config.yaml
model: "image diffusion model"
dataset: "photos of plants and fungi (iNaturalist)"
train_examples: 22605
image_size: 32
horizontal_flip: true
conditioning: "none"
arch: "dit"
objective: "epsilon"
cond_dim: 192
norm: "layernorm"
hidden_act: "gelu"
mlp_ratio: 3
head_dim: 64
fused_qkv: true
qk_norm: false
inner_norm: false
patch_size: [2, 2]
layers: 12
width: 192
positions: "learned"
optimizer: "muon"
muon_scale: "match_rms_adamw"
learning_rate: 0.002
momentum: 0.85
nesterov: false
orthogonalizer: "newton_schulz_5"
adamw_lr_other_params: 0.00081
ema_decay: 0.99
max_steps: 13200
batch_size: 128
epochs: 74.7
lr_schedule: "step"
warmup_steps: 1320
weight_decay: 0.2
adamw_weight_decay_other_params: 0.01
Rows from block 8, named by matrix and row number. Rows with one number belong to one attention dimension. Each number is 128 + 32 x the weight over its row's rms, rounded and kept within 0 to 255. All counts start at 0. Numbers have three digits each. After the name is the row's rms in percent of the matrix's.
# v: attention query, key and value (stacked) (model.blocks.8.attn.qkv.weight, 576x192, the v third), inputs 0-191
# proj: attention output (model.blocks.8.attn.proj.weight, 192x192, transposed), outputs 0-191
v.32 093:120187167081099102144086101135117140095138117082095113133142134107137150081123114078196062088109126144149066146170175087112099113121167168131098105130117148138160192107182212178093120141159124174147137108082160123126108142063098103178110150181122130174087126176117131068136102173121142117107117150094145119110096079128063108099083199165100133072116141126145119124100143092104134116148121138171191133109126186158120140197161137174119141145133108196108177140138167104104184132105109145167107104158108084156151102112143105105134164142106121107131060088120115097111083108154141036
proj.32 082:134157127170122119128190118117156120113168164157091190131136123113161181121087143141175189098128125104127112135098171162142126154115163115089097180138114138082094136119105121114134143097121142125164183131154124192130099051139141094163105113111114099107107114195187063099070188235090071156111156095146080119090114088176189191153125162145148142100161080186164113091105121180134071147098091111106138119144099116150128116126155160180140128181158098154156113118144106098113130169103086101164163192149151097149153096128110126105124071077127159171143143105055119116145097145138124116
v.33 087:144116118134141102132132106132071203178117189152118065168087153126129122170201114147148094109146105090133099152159114123139159190123131149099144078102136069103181130141069112150092026138119109080149151127096085170132191101111127164104132097195121134104118136141146152105160145143160138042137114102139123142124070092131129195162197135116101115114156088117109132104161110156110099118157164081088182122120110124183134116071150134144090117168132102058135091174135184118149137129114162118160103084114135086133084171137143111129145127159095165159219103113136164185130098128126171108
proj.33 088:156108106133150116149096105112100114154065112087131083149138115074098112143107153091153180119150129123143175152108145155160111112178157038141182084112161196135094174137136147038107133112106108081095170136136099170136160034166080127138125116189179150126187108150125117113133124142088109106135102164115115116166063160149096127103102110103092130134182179071136196066122079189123141137175107098165139107107119123138139169141155131151153167126085128167135115107139116146115178097115168109116083153189148135109128094081157155070206141112141093124121198113129129111169152132147141165
v.34 086:118154154112100126126086100063133093095106086201115166137135072140139145151136154169146145144123129144106151142148118141148081156148138189087119127109128111135105159127160162126115106152132128074066112117137101151145108132211134144143162101151117085127106061176077124202107107132097091137158089114099177146141065102164115125175122118121148171096188143124152115207088131115080155125084188151178093162150112097116084124087164134179141156152125105161076133087169183135114060130129156129143151116141120142141140073147186117132131023091138147161085053101117171105105096120143197131
proj.34 091:097107122132102156125142128083122196134100119173152118077082139116125196112104123107129140175147106135125136148098088094155103157183130098136072072082162191183091074130130119094076114136141155120081073077137163094177109113095100119128111125128115180136095182150082181208091142123171144088149158114086162066114082112161067159125113098140101120155168106099105088111130114114161108117086162155077098174137130127125135120129148167103088099193136117096173134088112099183133073109125101120113154169110145096112117143190112139129139031158142141114100178132071140103076149130177134169
v.35 100:161123086142233122148190159146187130213155102217109120133131192138103161127068165184048147146102146077120186130132157117161134178095118150140104096163143143109150054177090188087102092154141164126115145140104116141139157170173113175136123152060103135069114110125159135105162142121110140109157126124120122101147031121130129104117142127082117119133137144100143116138155107062070105108090118132086118115153113134119068137119131183156141136092117164096148095097146149075134102149140132128130131100105136104152164121151145157109124112164141142126139188187095155086148103132129091050
proj.35 098:119142182183107119111141184161110101079112136081093083110134152160149146135138162117103210174198144125112161168127160067153149121149158154139163095143080103111098161139098109140151131164101129122116167142135104109126165141078106191169129192075120149170084152089133134125114100149130123120191090091097139151166164089092100100193092154164101115154099131178187094087130062088187175106122086120125069134125116132170125098133138082165135047085096124073111193116105145115118157146122179083132121037089145161153124124174111116123133103134100100157104160135147130111106172119117169147
v.36 096:109107058203151122115128070103129174091100153087119129125147108124134136100033102168084130115149161164137105126185107122081149149147151102158191123129121134093106110115141210115072126131166081131144122136102161105157154119085131089158113112132134092141118156115127087154097129163137103118185168169145175130080151161083143168127083041159160131131107082158164084143135080128150184119132124126116090117189138109122146185152121193122138129118130064153168064099110142063153126149144143153145103113097155069191112175188117153131095113204143142087163062138126123107113149152111158142
proj.36 092:116085161068145119136100146143077096150104083145142206094152164144097108130136122178153136131116094138112130116118042127166126121110114123222086130132102149164209149120125076070090150132119162121137097154104158061149079144192162111179098150120107187135100190089140135142155060214108120096129139172173063114141088112078094095141177078104092114106101112188129126095116120133106124123146164123130176122122118124162114138123117094178102196156149134110155136172109157096111096206077101134154117154146126173113119096141143158086179096166123151129176137104121160106161140138139144116
v.37 094:139155129125092103204143110152131140127149127173092150130083086184101113095132135146158122148132198164160156086171110101119129118152115140105150058194134094196145154143122088093097111114152122092131096123185110143134199026176148184118091134094117146116092088155128083146127151161111065093122153157090109103117095118090131147152184157135122153115166096073154144146123098143119144108125245109125130122080117131159161132130100105189133130184141145129127101096099086136113065111152133135154124131098177066054088131127140117163160122148062103109139147165106178076165088121102140138
proj.37 094:170104105136121113121118132122133134149159143101099089131097139133095101095138176106098120170129126106116133176086122094114167094151160160194130102171159252139099176094112134130137123124095156144124094106128135149110137077086153161125061119163114134171139175111183164167099104099156083095144164149147130106177056115075061107071126151141109108172076087033135137110146067143117083166155151139078074123095133129100133141136072145213147134197160105117136142081158124129136117144138122127128133170127093102112132139137148154129169123100209167107107126161181132106143182085090166124
v.38 085:122142124116097106065065116150127157092126097150124150127126109160150076106209100102129123097146112123166147129190121076135101141166152108100151121123161109185140195102140066138105084049110132153115153168123135112154125030086145132110191178100155161164065127127102113132154110112130157091123202164090168155156128092136135164124146142147154160165128154155150104126184180131140113134133138132135145153158166128142159123218081128093104094194113181111092091142123158084140067114111166129108109089130094091174150104098135094161115144092127131090147127103069102131140192100080197157
proj.38 088:159086161109165120112146110150119168149128117134180137119187169075151149106130133179129137135144131097104128095123087142126107148121140128114138168101111121110082142111129145105166151149177150161102192140129173128099162054189133175113121170159089138142184109106098109153139185000168127131120154126153101136126062097137170152149124147097155136150164095037089151104159162107133143134179121164116136080074127117138132150130054163152164112154073074191141075149123094156124125097119110095128110188173149075113115132134112102047138123180151105126127102159143122115190138078069114150
v.39 094:130071125149141150098150135100137132077136106152146152136132121098081128137133172133127133146134095143056197164123130111117097090120107114147129142138143131093155071115085099124080074122163131135142061172186165096129140155153118157101105061089124157128115111132086164120080122155172104148129073099152115110169105058050134153123116071148077158095141157113152119167160110165182161130122130130132134124127198150069074114018111133143153072151122133083191157125154160134122103115101072162148181121139123177141123148113051135109130078075139083150091183131149157192133171105145135165
proj.39 092:113069090135110117108109134081143142087150130079154118123135157125153153113152074090112155141124132093129190146141078104156160086151119096052112124106183152115122070184133096151156153120107143184109076118167130084128108210068140044090126163156138187152114117116062173077143182085093135092066157157130157163131173092125120123159125116180053145087132166079148116196121141146122202109166115121087125120157143126158124219130171105139092119137114162139127115135088090147145145097134178145155134122139105098115130088139172143174082138131134154136125077119101152114088134104132085176
v.40 083:171140127158124146084132126119142107121100117176119192078168091090158077198110201123118166122141141131126120123146087118133157185137132119116105120106128149121057111169095139074129114107106112089094142096134145229158083111135139145065095145129150129128156151092125134126121136080177132126134144142155102170132078181167120172096163150151128148100166140147108106132147121090131106123072151095171113124070125077134171130143125105192080217075132138048142144098108092166121085118102186074140156090117185096064150065149124160124174132115124083149143164203131134132153114113172133166
proj.40 084:140139128148083127123115124101086136231081158091148125096096138113146086058118109163091115132139121164118171121108044132111159158108142217124138114125136148099169136108155151139100059173202150136113120097116166126122112157117082087124088177084137104140117150113064143120129041109131118116151182125097142111178077148189125096135115110076121100131091089100110131124145123132098099105111161098094119117128124133145096111109137176208156144080078132185114126075161138139140167136137103069126160109078099104139112161185153039115123154118146156127086176154105169161099124086178165139
v.41 096:148163127118155088147090135093132135142123111145180126206100152118107132121158064200124180137176167183127088119112171188134094092179097142182136115140146138158089141122119134131132166110105125120157128053052146081118118165210158074113158145164146161159102066166163080161097145106150127100067131191127133143141109090076098116139089142076098105164156142141078162108111137125135175135162168121143133151107153130138165124112103064105110153157130160168114140119122110114095146117136103123145171068209097146075092120139158055222108164094143155121138159103153130132107156141118158141
proj.41 092:154150182108116165126196019100138103134102088151172116102145154159111144175177134067084136122077151106121148118155132184108125076101187101128090113144137205122151188121130173138143174108114098095132108095128129127119128195071120049115218105127157097144092102155100171185084146133140156126124148115087096105127190135086092125186128138130104121162062138164077126127121148094134144137100181102060151097118154109133124116135078109099143106153164087174107094118097151128131119061134091139094205145152121148139137120110084153136141141152147120119133090156126080089154142135122078144
v.42 084:134123146125088132127115120124133119049169154145163075147125109164129171156127093106110113126126166122072090121101108169129108186145116133072087120147135189152150166113141213046143095168101157194172091087133145107097084154108096131083117137066114166106142125153091153150131133157146133069178142112137137138145098075138169114136171193196172141134104149179125080146183093157140143110127080117111088116086149123106157122099101099127103120114141145083176121145159092151165170133149141083139162111119158153128144076167156113144157129019173108079092060149094140127078133108185121119
proj.42 093:088152155140096141136109120118137084063159155103164090169127108220191121136115126140142167046092125132210152127121117170111140183124111174116059127129168134134073203118157139108099103133201083128132101103145137084110115170126113102098093142148183127122108124147103062111092154112152117129118164122120095137117114142152186129089142124143176095133149092143148140197126118144157118167119100159117086177188085119124110140130042086132121125111192119165108106181111191118131140150112103094143139103100083110134112154136142147089057123121102110153110100119096099145164140077172146028
v.43 092:143132079111097104109118134091174105153095157129154091167086145147127104166105107094099204142121129147114185116123132144154116153140155145111098140127091170096128114184121086220111119065098148098102138057120198188147083161106135175133132162154097146131071096099063128129097145103143131132146116150111091141043113148188146140091147137119120109071143131138166138120181123161080192156122113148205108110163103039135154189144167123085125169092124130142139075100119164125211151131154120132078139113153115122094152127080111117143138183102106097146131071083142137117093146162130075101
proj.43 089:118151091118184069125134156087083174138111073162150143185139110138056047111123126152113172178123125141144089132118159128098113135108122148149167101130088153114131097125131201122137131064157177091091187128138186044132116083184104185099152136126149074134052149094069106124095056113146109079088131122148162147059117139163184047179109183131066108128117146158108090154118155100144113126154190145140083171107133133088117102129182134133093150133146130147124203114140102164130123146146137160113160146148178133141121122128147176147155129108136144117125160175136161112127113138159156106
v.44 088:137116127091138145111110138193149104178087163153156120117104102116161144164204157153126040131099136113059158092147163140132154124156096075156133173099092125146084173187136055156101184130092134121119085106120087081132117105079148139084156112156143143115123150117129106105149178115160166140125141157169162189171145136148164181104079197157171168135176111117112129204186118137142116083081130174110112103091098104110103148091135098164103167145140169159160097089103079145109126112136152095150102117160164152098139047109114076060129146124090086120138124188101166126119144124136078156
proj.44 088:139181115114149144139100169194168087123109101114147176101109122039126137134142139133106130147125106099090135116109140165090186160138193190148118107107161121123181134112119133209100071130139124187122125117122141097115121078130154140172113121168162181124152095126101207117121075032099113139137169068124097093140051127115125137162124111130141108138174136087134128164117166161097115138163075083087112162157132128136103128126150145197161135134177137125110045058159127149126120095114152116078138140107096086128120115167114163090066140133108109108132096160133108117183168164118223134
v.45 098:133121157165111131089223135155104121109123131141157155157129140184113159113094120147113141100130095070191169140148143101141130142135132106130064105126059106165137086143158142134168159143151086115137101141063099134126151146106079140119106154183143145122117163142105136095215169125113156111129082104096092097164060195083116185109080150153118112184074108136112152102139086154178084135104153072102122130073109173141092092131130126142120147122134140098141094155060088133114143146161119099193157130221127157098122168097123127146097171147090157103103043147163128170135126079182176102
proj.45 101:145123123143122159125162144166099063143155081094131133082156147122132118167110185207082169074086113121144048117143118127083117087129110142086103137102162116130181138141122134128092136082149150133136146198154086167128124080167119127149135129180154137151060142119102127090164140138099120128171106143156123182130151144054178075124072185082126105153107087158129120136109097177096121115058133119116104070141132124136135170129137169140169137061167084151161122112159175103149166132136112116165137144171109104113135086129102045190072172088125113125024093146130088139106104153097115121
v.46 086:116139138166126162105115128127150177113125173127154130131123131046126121115177072148175126118139122107096136126123106156118167159130143085163094118116178101142126169139104152110058135137088191171121110149128173099132098128134127164145124139065131117118100134128124135113115156092179095117147146188138150123172174080106106116149124137147127218101102146184154106070141160141166096141129096123195061096170128129129065138059196103169144157200123162231134113063154094084139086110138153154113097176086126174155147079158106079134144075112110113118074076136064112105132114113154114099
proj.46 093:148147091035138125131094105150097092115149065149191147137137140074159141165103130095181146073115110097138121137128108082176155143140100160149122067105176123117127210143116078098149142156107106123121078126167148092133149136123111142164146119144112176104169139144155181105073140124062098104087216114157144169073062124104137176179124149129108104147096116187142108189124160113096193166179140138114137131146107117111162150125124075155110079160109120154131066083144152105123163105133079155170087160072109093125134131207124154071149095114123161138110064133118085130116171149128120118
v.47 092:149121141170092164084153129169047125107069154107172128139167170134144140124144114128111130080095154086118131133158118104106102160089131140143129194105103145103120162132168201139167167126115156073126120158082149106113052175091146138110161073121133100142092091098130140150149108099096156159127131181134128149135101135190071143153124119088122110141114142139132098093068173103156069185202108144124120147177161111128107130077156097106093137180128161100149097083159092092144161130201145116136168186149108168139104066110129068123158097142146127167073149092148066166149144076101104209
proj.47 095:137114162088180148120145096195094114122119067121172116070098156089198116126117112169166068092086119159122111110144142172136081161145148110114154105121107076122099187158131099111086121121125101083126117138158193105109118153165157186175117045089123127130160139088109172092143121095116117141158149133161145170084140177215149116146158149098158141092188104183140162099115126151118152113149186134131150086133113129090106122132109048096105097088148126200127051119131138137128204143148149119157147156174131124119128175122127078116147085148136140078069163129145108147067086156116118175
v.48 096:083118160127148100099124150140104117184172095060139132105117086167138137131109125106143175118104115188147114149209114132118123125128132127070082098136142197119184154101113194075125123158135076114112149135111159073087148141064158092056120137147120181128093108181117116160090132145123132136132129156124080104136176127149131118099151100131136163087194109101082126076169168139201146152141127140170121109098106138106128101129131101209130178046119105058154148185104157121127175105087174132130124152132101160130132112071096142190129151147134128069071073106148081105081137128172084123
proj.48 099:131155084157065107133129111133080121113080167140122151138180133198114084122138151157092156123090124137163148161088195053135139132176116163148107119150119124145121136141138141124087145150119118146157148149148120131113070150151162120098158104100138076124059144148112120062132112139207164107160171115116148095073190095139098123080154134101185119077138130140168130151135167147124107153096122175140098124141107120095137177135131117103127105104075134212136160201143182165091141077127145100147229132158164108176118121109131142147112109117152150196139165151146088128118029117163121047
v.49 084:121107152152159135086194144135115159125171149102169140159095105151135083101099074032113119123144109115146110127180153114147182127132108124095117133109109135139061070164144216177116111121127076148153098104190052148124138158060188128164112054163115081116112175178156141142156119151133117192184097105114147116135157154141190095137146090103160107058092138081151121146130179135105120114151156183120150123075126117134135113099178138170124164074125166115113076112178147122159139170119131144096141118157152198113149107134102104142145076078175118124156127076116098133160101154127086108
proj.49 091:139090149115097105134092145115129143093098136158071096133073175111142149128088140152097116168127150133117173177118143148089149104116097105106128111142148129110142146113115114122086166133134186072148109128076006178143142127152139107135163098172126144127112132099149080034157148216137133121158021156147108183066200126149108134133100100182137154084094144132190146152174130183124114112110145152115088074153143128130118083135159116139107179097121158156125132096090130128121151139116101117164042072134113082119124134163138156097091074132145150123141151133111183171058102147133141157
v.50 091:148108127179113123141093150143101093199106142134099131073092168133143116129159102116112110139145126165096148113140115134114088100152126119121091156174164090138207166108153130095061101144096176100134088134153121068092141113096147135111124182108126187122123085110157036087099112084162110124115107088109068081182081099086097076131153096150141120093174148174094135078156148133122084132144109106197138123085130148190165176081091072162135152129130090108221101108133071142156133111120127161146149170088127187123087100117072097134117158123089150125183111097121157109162079112094106093
proj.50 096:126119079119095110127138016206097100116134127122171147139111116136115114129117189086115136131121129134131188083136127090154099042083162191082161121180108107115076121162109198154183147151126099144126144154166095126140174126173131147089169098134115092142103104150154162084123113185103105128160176119148132132130160119100114158052128106112123106147133134071151096215138152178123137163178119129111077196193158128136142107129101095157097123161149164148144151081127161169116202175127166099169160117113118126104127183145116124092140101091134117123159111114148148088107196172156121157
v.51 091:143082155151080128095089100146132079094108162148147111115146105081142163150156123138160111132140144049149079136053144160165151118146134151145168197129143103126131114148199127095141149160106108144117125078116086090073129139169094121138151124137128162093150151059081104247230164153162152138093091072113158173154142189122102129177095104169113123086089082060106125131125110162170122125128136083110120164152133033151109126133172155101135139137136121157145142114103094148141061107167109136128093098128127102087156113124130084116166120133157114121119114096157162097072156101151152088
proj.51 085:134124089062109145120135096161128125113079042130113083152104166152127176106123097123146111108168111109156145124187079175071151148142096104097087182108133081151107117116114065090124108143137075108131147150141110134131098095110122113126147098106118099094091089136130161151112183121078147145159155135140180141180059160078141155093085105104160072087200119059120147139110127102083130161108203132118141137165142127194153131140072199111085123161107085131124099113119160134107123158157151148124138154119110131158133099163133166103106165144110123094070100112044097159071042187141136096
v.52 081:171132127171131106151150129139144177119088056164151126188125145214129113120134105088072140116161181140162093087158116146132080149128145135082118119138114146155124093113155149080104111092156082125132190020142107117092093078148201145110116140114120144161137132131152117101140040112141118148148191130126134137128193112166142076105158105092130093110105151149101125094141132099093167165143078116088113112081110166150135117207083130147123102088110159104104091139095110114122168134168121098084183083170128089117158117146094118192111163090136152091138187148169061112199167152129146127
proj.52 081:168111189057100108124122108120097169167132195111125085142197167169108109144151165126067126156108115123104137108119167156076125147090107113144097148158075132150120190156113163131137135150156141137165140067109101153144148144181136182144171121145149130144084127142144120118160101099195156157196110159133096185112191104177135139149119167121088132095000106160049134136120141124113148158088094172103138112125088127118133082134079097139124143097111155169099102171126114106117154108135133054093167095115107167134109153171168062117143163128160122132107130131130077114148142079158112164
v.53 104:119156104094086125116088085167157095118121211079136112150125091126123065114142079081198128138164134141112101123147120153101134112131141119129110109140144141138167111068161029127118091118121157149159162148101121173129151134142115154167156116081127119071192201193116148203139105164136122144065149065141118096133128123149102122130148166133178131122178108111145058129095069165114152162133096124107137115157169178112087093121137118138104057091144184118203147115094169093114117100103109100153126106136095130134132176130096154090153138120132157117138219193179164118130175140122120188
proj.53 104:106091162163082144125121210192158142122104093125116084166145170097134101169173097123144101131110155150127167174133117165194143112122107176122118178127135071135131113142129172134154102121139138090141138194131118144109109147073133176129152051107131130141192044168179076122144133085107113129105153163142139155112101103176155139072131134155187152138147105060122161150044110156140137092180165111136115224131128114145113151131181141106147102082169144120103132141153100060117133117132105190178144150094125156128126095101178181110085134090128125103127151124072114166166186105163102121
v.54 086:168137142150148115140149071190132076137129140196121143060105125158117156113080157131067153118167165141117120146117127079098137127132149158153141168163115142147064122100137175145139100105136107097102094083116117146095152160146095109100081156131135122082117112077148126147141126160124142154166068155104103117044135139111113116132091107063101137127212139127073123167100108103083114126131151123134170148147102155156184168163083167075157176116128145077152132077064124118171151153110115167125152129090161106161131141197132149066130178134150125100184210092124104097159138160204125216
proj.54 084:119169134137120144147097156108134136138088179097130127083154141135097104120130100144064066128122147159079183108140111129119172164179105117126131159191141194153155124114112117234104141155141157088188196122170140100123153147089108146098121156129133101152106124104139110107123153109158059093161103177163146104156123108128150105118131133107107139118136165168105172107111121116156150136175124105127145131126130132192127057135109116105115146132098121114098118111199154101124096189141183116078188106193075116105124111169121178224174174125086140110132208108136201132055106078108160125
v.55 088:138140154109093121138163169208148144073132106131143110171137118107113104152103114116138122179169155132085134114161114118092154178114090062132141112139119145129116039174134068105141140085091121150160135131121129183158178104118131150090115147077080170103135114159169128093112109169078111138103179133141174107133177172142146046094142129145133143129120172129107136094130202157114148162122133123119139088126117134177139134097138121050076123062131155128139127079094126174118165099174160126138141086132150109083112104067066141161116091112083106079103222135195148119132150172130101218
proj.55 089:149169039151151128133094155188191090106148147118085118140100147119102067141146115121113143172109161142118142151120133159132158149134068114094133133131108069126144161112140125187148112119131095121120154120079127183134132155153140167124083086113151127142124175097176049136150142103154111099116133146140128146138191124093134124144074146132134174107070124114098118122147188122127071057141125104161104066106123128105120151130070121138152085107139190120116104075168106141146086068142158150134120129087027185147145176089224175152057123177146127112151159151168144175151084078110120110
v.56 093:127132136183191146133152073141122156108164129147125138079176138091141153129115193129078109143075111070131133147057108069103141130146118101103143120071118128143146148141139107152067081158141180168139185111147137116155089133103139139132124111148126099148136147099146136118127066161156139079119179087126138147131215165109077158115144155131111077087094153104164187147193116142186132109136094102088072183145113125135158139131100174122120119156128127124139166108101098158123056165100174120178114130163158127078118165164090128140119145196135085180147017156139174093096079085106111104
proj.56 095:116117075070128087129107118175127089134154101080090136139100126133167211108147160117182170142178148070108110094170103143127141203131120150125112142071114112115145059115124050107145146122092153145176081136135112164143135129095137109120122156130147154135167119112132160190176142127159106170163159151172052104147108129145118115089144172190124129101147143131089122091134141146129051188119121079111071068150136128173118117127129149156141152119079168116092143119091131119128155165122147065118120187111156101119120082096133022168173170094086149116105151094155110093100128199085129099
v.57 082:118146124157089151141144082180067107102155113177172107119148105157113154161090108147148096141150133189103135128119142121200157150162117132087099105103124117123143084138187064108127171109130149110145048132069075161172127184166094123160116181127149132066168133174099146146109144131080121089117167095139129191045093151087127039130110105125086178127132131148140147094128153140141169131104186151077110147115160111069116128107103033139111158114141106148140089120121101116130190114119151072113172090199050095137122128111070093129108123105117137116138105098173127123169147160118119130
proj.57 086:101115176085156144120106133129138096126157139056125139093107123106112101095139149095107101163134131212087119160132094146056135120075106123106088147145172148111157092060112191146098147145143137134135155168121054090105109132168076119146135110218124143134098190137078120170096195099148149080137092162108115112148127147107112159103110196139156117129061111119122106176153123179150114108114170141132118103190124129093121142142079118102135104115173183171145174078113145102117082128107082135141163111121138164157127102106126126202148087164132153154037061182136080107135133133197105125
v.58 087:078220136179165135190101101142122176176107132156135077080173110159139118102144116133101128088123147156174091131160098174138119090133161135141123126132081072070105115091162121145152168107135186118117145143092146113066106193156061125081098176123117147154096117116146149135188115187137180096114072115102122154085121079124123094147119163229110133120100138073159075154130144185149062119137114144140128109107110128103122108161124133148129129138145144101090121120096085133170114105134093179122176139034092165111140106147090119085137190147079130129157169167105144127112155152121141063
proj.58 088:139163123103105100144129124103164112070064150118190100072142103138149110103148104106179119159168096216128121122088189127100162149089081094142111176134153163068146147134151119102108123096135068066159150122141123137113108129132135191091120164129128141104100097120156149112108123134095097211178136175114083080107143147136105192126141164157151146163086126125096130142119103156155184181196151126083054173121117133120144134131132108113131116144116078097128130113131129098108192130124173137149116141085144104130112086137155101238152167165154130166095148067081067162126106149115168197
v.59 094:116103123134095128135142193132118116114134149180151156131150118197118131132134115185066117123123145197118124077092135129178170086144173095120082092083212183106120211132102085064106091080135097137121192088167144152145093084105105157094132094085099179155166148210131090166081136061151114106127123146155106121117148114105158165111166124081186099129136127137094102101157159121097121139123120100091120128090133091131158168118108082126116068129131155082111055133130079137127086121095191133089088116055139109103131136128121075174167085118151103119125167089109124135151101114174124136
proj.59 092:077078134127087106117159081072130163172151152126122106132120124181160074141175135090123120135071108121164156184137183152119171091167072190134174137145138168147139117144191143154151154182136146137121135108124152133105152119126134117143162131117182104147168167157117167155134094056170128106146117140092140132133112154141115068085145123077213129084097126080166115114176170088174095128154135140123150158127126123113151145135012146159129190108179088151190146133110120169121171132128060126154084106140114097110144167109102136073152090152107155121124100161184183123165176123175119076
v.60 090:153157100098126147105134116117122104124121189103093126099108123102154082190117136186136113137178143206090090161147108120118071123148133210145116149122099204130123183138185093135149146105085049129091101143177189049148085105087127150175140166173113079158119122155173159186134092120112161122113070194133160106076146115121125118134145141106151147148151110125114110144147142089145111142130178096109154136146165100111126110122094097111102163114124175096121138082180075082122111150169130145150130110101087137153155135127131108083143176171145156150045217071095103137123113132110071164
proj.60 084:134116198160125139126145054174135135069112148155114134084127151130132071110183153112102010132132145197133102107135122152156102158164121098182119125143131160133143192113142105175090087157172197108165077123152140095164167046111156117148133138080132139108165116159099119119171136067143173132151116137133128096113127142159142135167171076132171165164162151144111107102153163140180163193104168094136137117096125138068133089122107113105150148115161056133105150078117124120107123107126116183063167121160150156134145163118113158179146197102124104082099195153121154139130108138184112106
v.61 093:143120142067148116158134171161157179125108113123121154110150136072142100148169086100106189100131117159132147138152110092138127157155155083140145094124135172184132153094123125038108105140098164206108159144122157108145160127082098125126132147131144175147140208126181114128094095131171110131128081131129123098179090125099116095106144152109111088132187146185156157086129175158114053122116067101111055094106105120142115105141169143089101117027126150098103163144141151131157079131116223082107112159142128132140155122121091162138096130168139159133179042101165098053155142159140152143
proj.61 096:075098104164100129116090087150144139103057105108140153210131116126088112161136230156107149063108118093127125082111145164176084152185027123131108127072112148148142123103166122174117133175094099108120186154102168123147153141183128100082130117121102120144150069142160050128125142145146144165147139105149088124122160060129150183113084144108141125141101108144184165149108182128104118123093170097199129131121121129135138167134177202091142094101175154187102117100121149141125143103136116092143103152118158084143130119097114119132087139168118123160197144173089209142097117102128133141
v.62 083:073160137117094147117149131092155097127049059142129086111127101139114165112056160128099155185099103130179152103149102096131124119117112130128115162123124092127100110106146046137134135120097141182127163144076140140128173126158111127142115140154153130185159073105132106150160181115121151099144119135110161201102154135120130110083156168177089135128172171125118206174095140085129114125097217166148127154118100069148112164156155055154132184105125062119122112110121196092077095129159128166162136137122068194134132123156119134101085107102159140117174140176121178088095158173126208122
proj.62 088:127168099145113130131139152113141182094077151148146103078218160093125114093138196134112137150157130160117103124126076084070094122115110141110085112116125157093165059132136180175198121107152138100173126144091148120147081140154140134162103124084151120124068203100128131179128061148138135102100156160137129070112151118087082127102105128119099150078144106087140104084152144027107102118112145150164139108170193125112123109125131157143118085186124145045149129088124044143120043094116123115104171114080115114133119113134163131174136104156145109186118171107101088122115095071104133141
v.63 090:190094070135115169126142153148154104112184129151126144143067139099117139115086216058211195118115157145087115146107171145184092132131090147097134120196120127148132087148120156151102124200108054128105143149102125208203069091156130115149123095116145129125141112159085178160137121190105104154103177110148100102099182145157099139109163172090123141175152139138150157122089136150072143123121132075110132176133108110145146100177116166130127117132139148117092155168096175124121092124150146109125107143098143092144106079134084185164134160129153208132099076105143166109121098192138137094
proj.63 090:091070144137098154127094154096126100189099180097067115165150108132079114120070147130107146133170128108123126135141147057135078107170157091115117157187132084162102133117110079121121138104164205137127168104148112119132148108078128075048091046147122139138116147126164094130119173178193177120108123081115159110109062101156114046101103166140107129126150147110157136103110116102089080119160085110149085113098119132148081111114158160134128083145188141125097150141181137097148067095113114100094134164114122169111129153047188153132135154106123103112102146102147144121050117102114164057
v.64 110:108212142110139112170144113175110157120062155080145126116079081076142181110078105102153109145160104174163165106143132116124129124100136169107120128069128090126114044111159170157115168072137162107109115109112148120134169132155109146081122144165153117144117156143095130197089123144066125189148031139129149084088092124150152104181138117110139148102128110026068100117098098104115170138180174130153144111167167134130133115129190115071173057109130167132106158126103169144122150127108115103151158126125075120159105121125121093112155144091145127108165230109172114160132149146128093154
proj.64 107:103154101131055135130104136162143141139152138130127125115110135143126170109141097166182153123176130123114119115161103113138133138122152140138100173069135134092167105111130159074063086067190116166124119128090142108124095189023103145140128175092092213121070126148121147145166122213169148112181110166109118148160151130095174114079145115141141083094130181110096102129111052097109093145058108162127077095196131127187129113133141124092115092162113119100113189141141117123144125183122121088126112148172180160063125149161112155163094137090082124156114180089113091129103082135106176101
v.65 098:108083087150172186088124115111143141085141110129187068144092091133136183128079181149104180148092139178131138131124144149138134134105087149152161142160118143145113108115135255079094112189089131142097096145117115116113119116105121120136140149185147131120166105129119009129128177181159174149198056137130122101158210123173099146148131145153116097131135150118131110097146045153139108140138082158121134126140120123126139147117129147185101149073123135167159078109089175128109075128137179153112107149099129159128159141114129135085111092164173122101162111136097103077122085125157120083
proj.65 093:181136177139104141107126161139088137159153145138190147098179149120170080133105171156114100105148128127103168145127123097127134070165139148153118133147113100167126131119106001029154146177173146117134137075129104150122045125096151141142110121142116150147159103165142147119169160104125111181122106153157117120138179114147171149123173096127160118121150120176167083039115124190144159124111107117139187158098080127102119172137069089102155106099108073179142156140180064086126108141134125049096127109117161097111124127105115144103181082104133145104134159076116173140156089077075120133
v.66 100:128184092102104137155083159168180136102167173126136186146141106146124095116114116114148151157101120056129128118097113125147051141094157137147133173180114135120126143147079113157144114135114042097113131121087117173131065123140151136164068168125140125131149132104169227110091124133165120141150146136155108096145131152110112148101195148108160161121158077160113116134132160129087078179112101104123176094142139130140164091152093145169105156135131117122115137150093179114158173123142105129117095139079168068133173113206100188128155104193141139146222101160116087112159106144228131196
proj.66 106:138176128127161110124176103093169153149161158199127168105161121095090119111105145147172141214148087094124116126130083136119086122140102141164103103140149174107122109112093166190146155080145146076106109134148144102127181136091112172187100118165117093154124102110161128155100160066157146108155118132100153132112059142140087131184054193147141168113166177134057146112126118204118123137116144122123144100116132129104140120130155081133128141128123139153157072117112126102145062105116110140102130129144099124154126112175186108052101098109099107084252084193173117128117174097174087136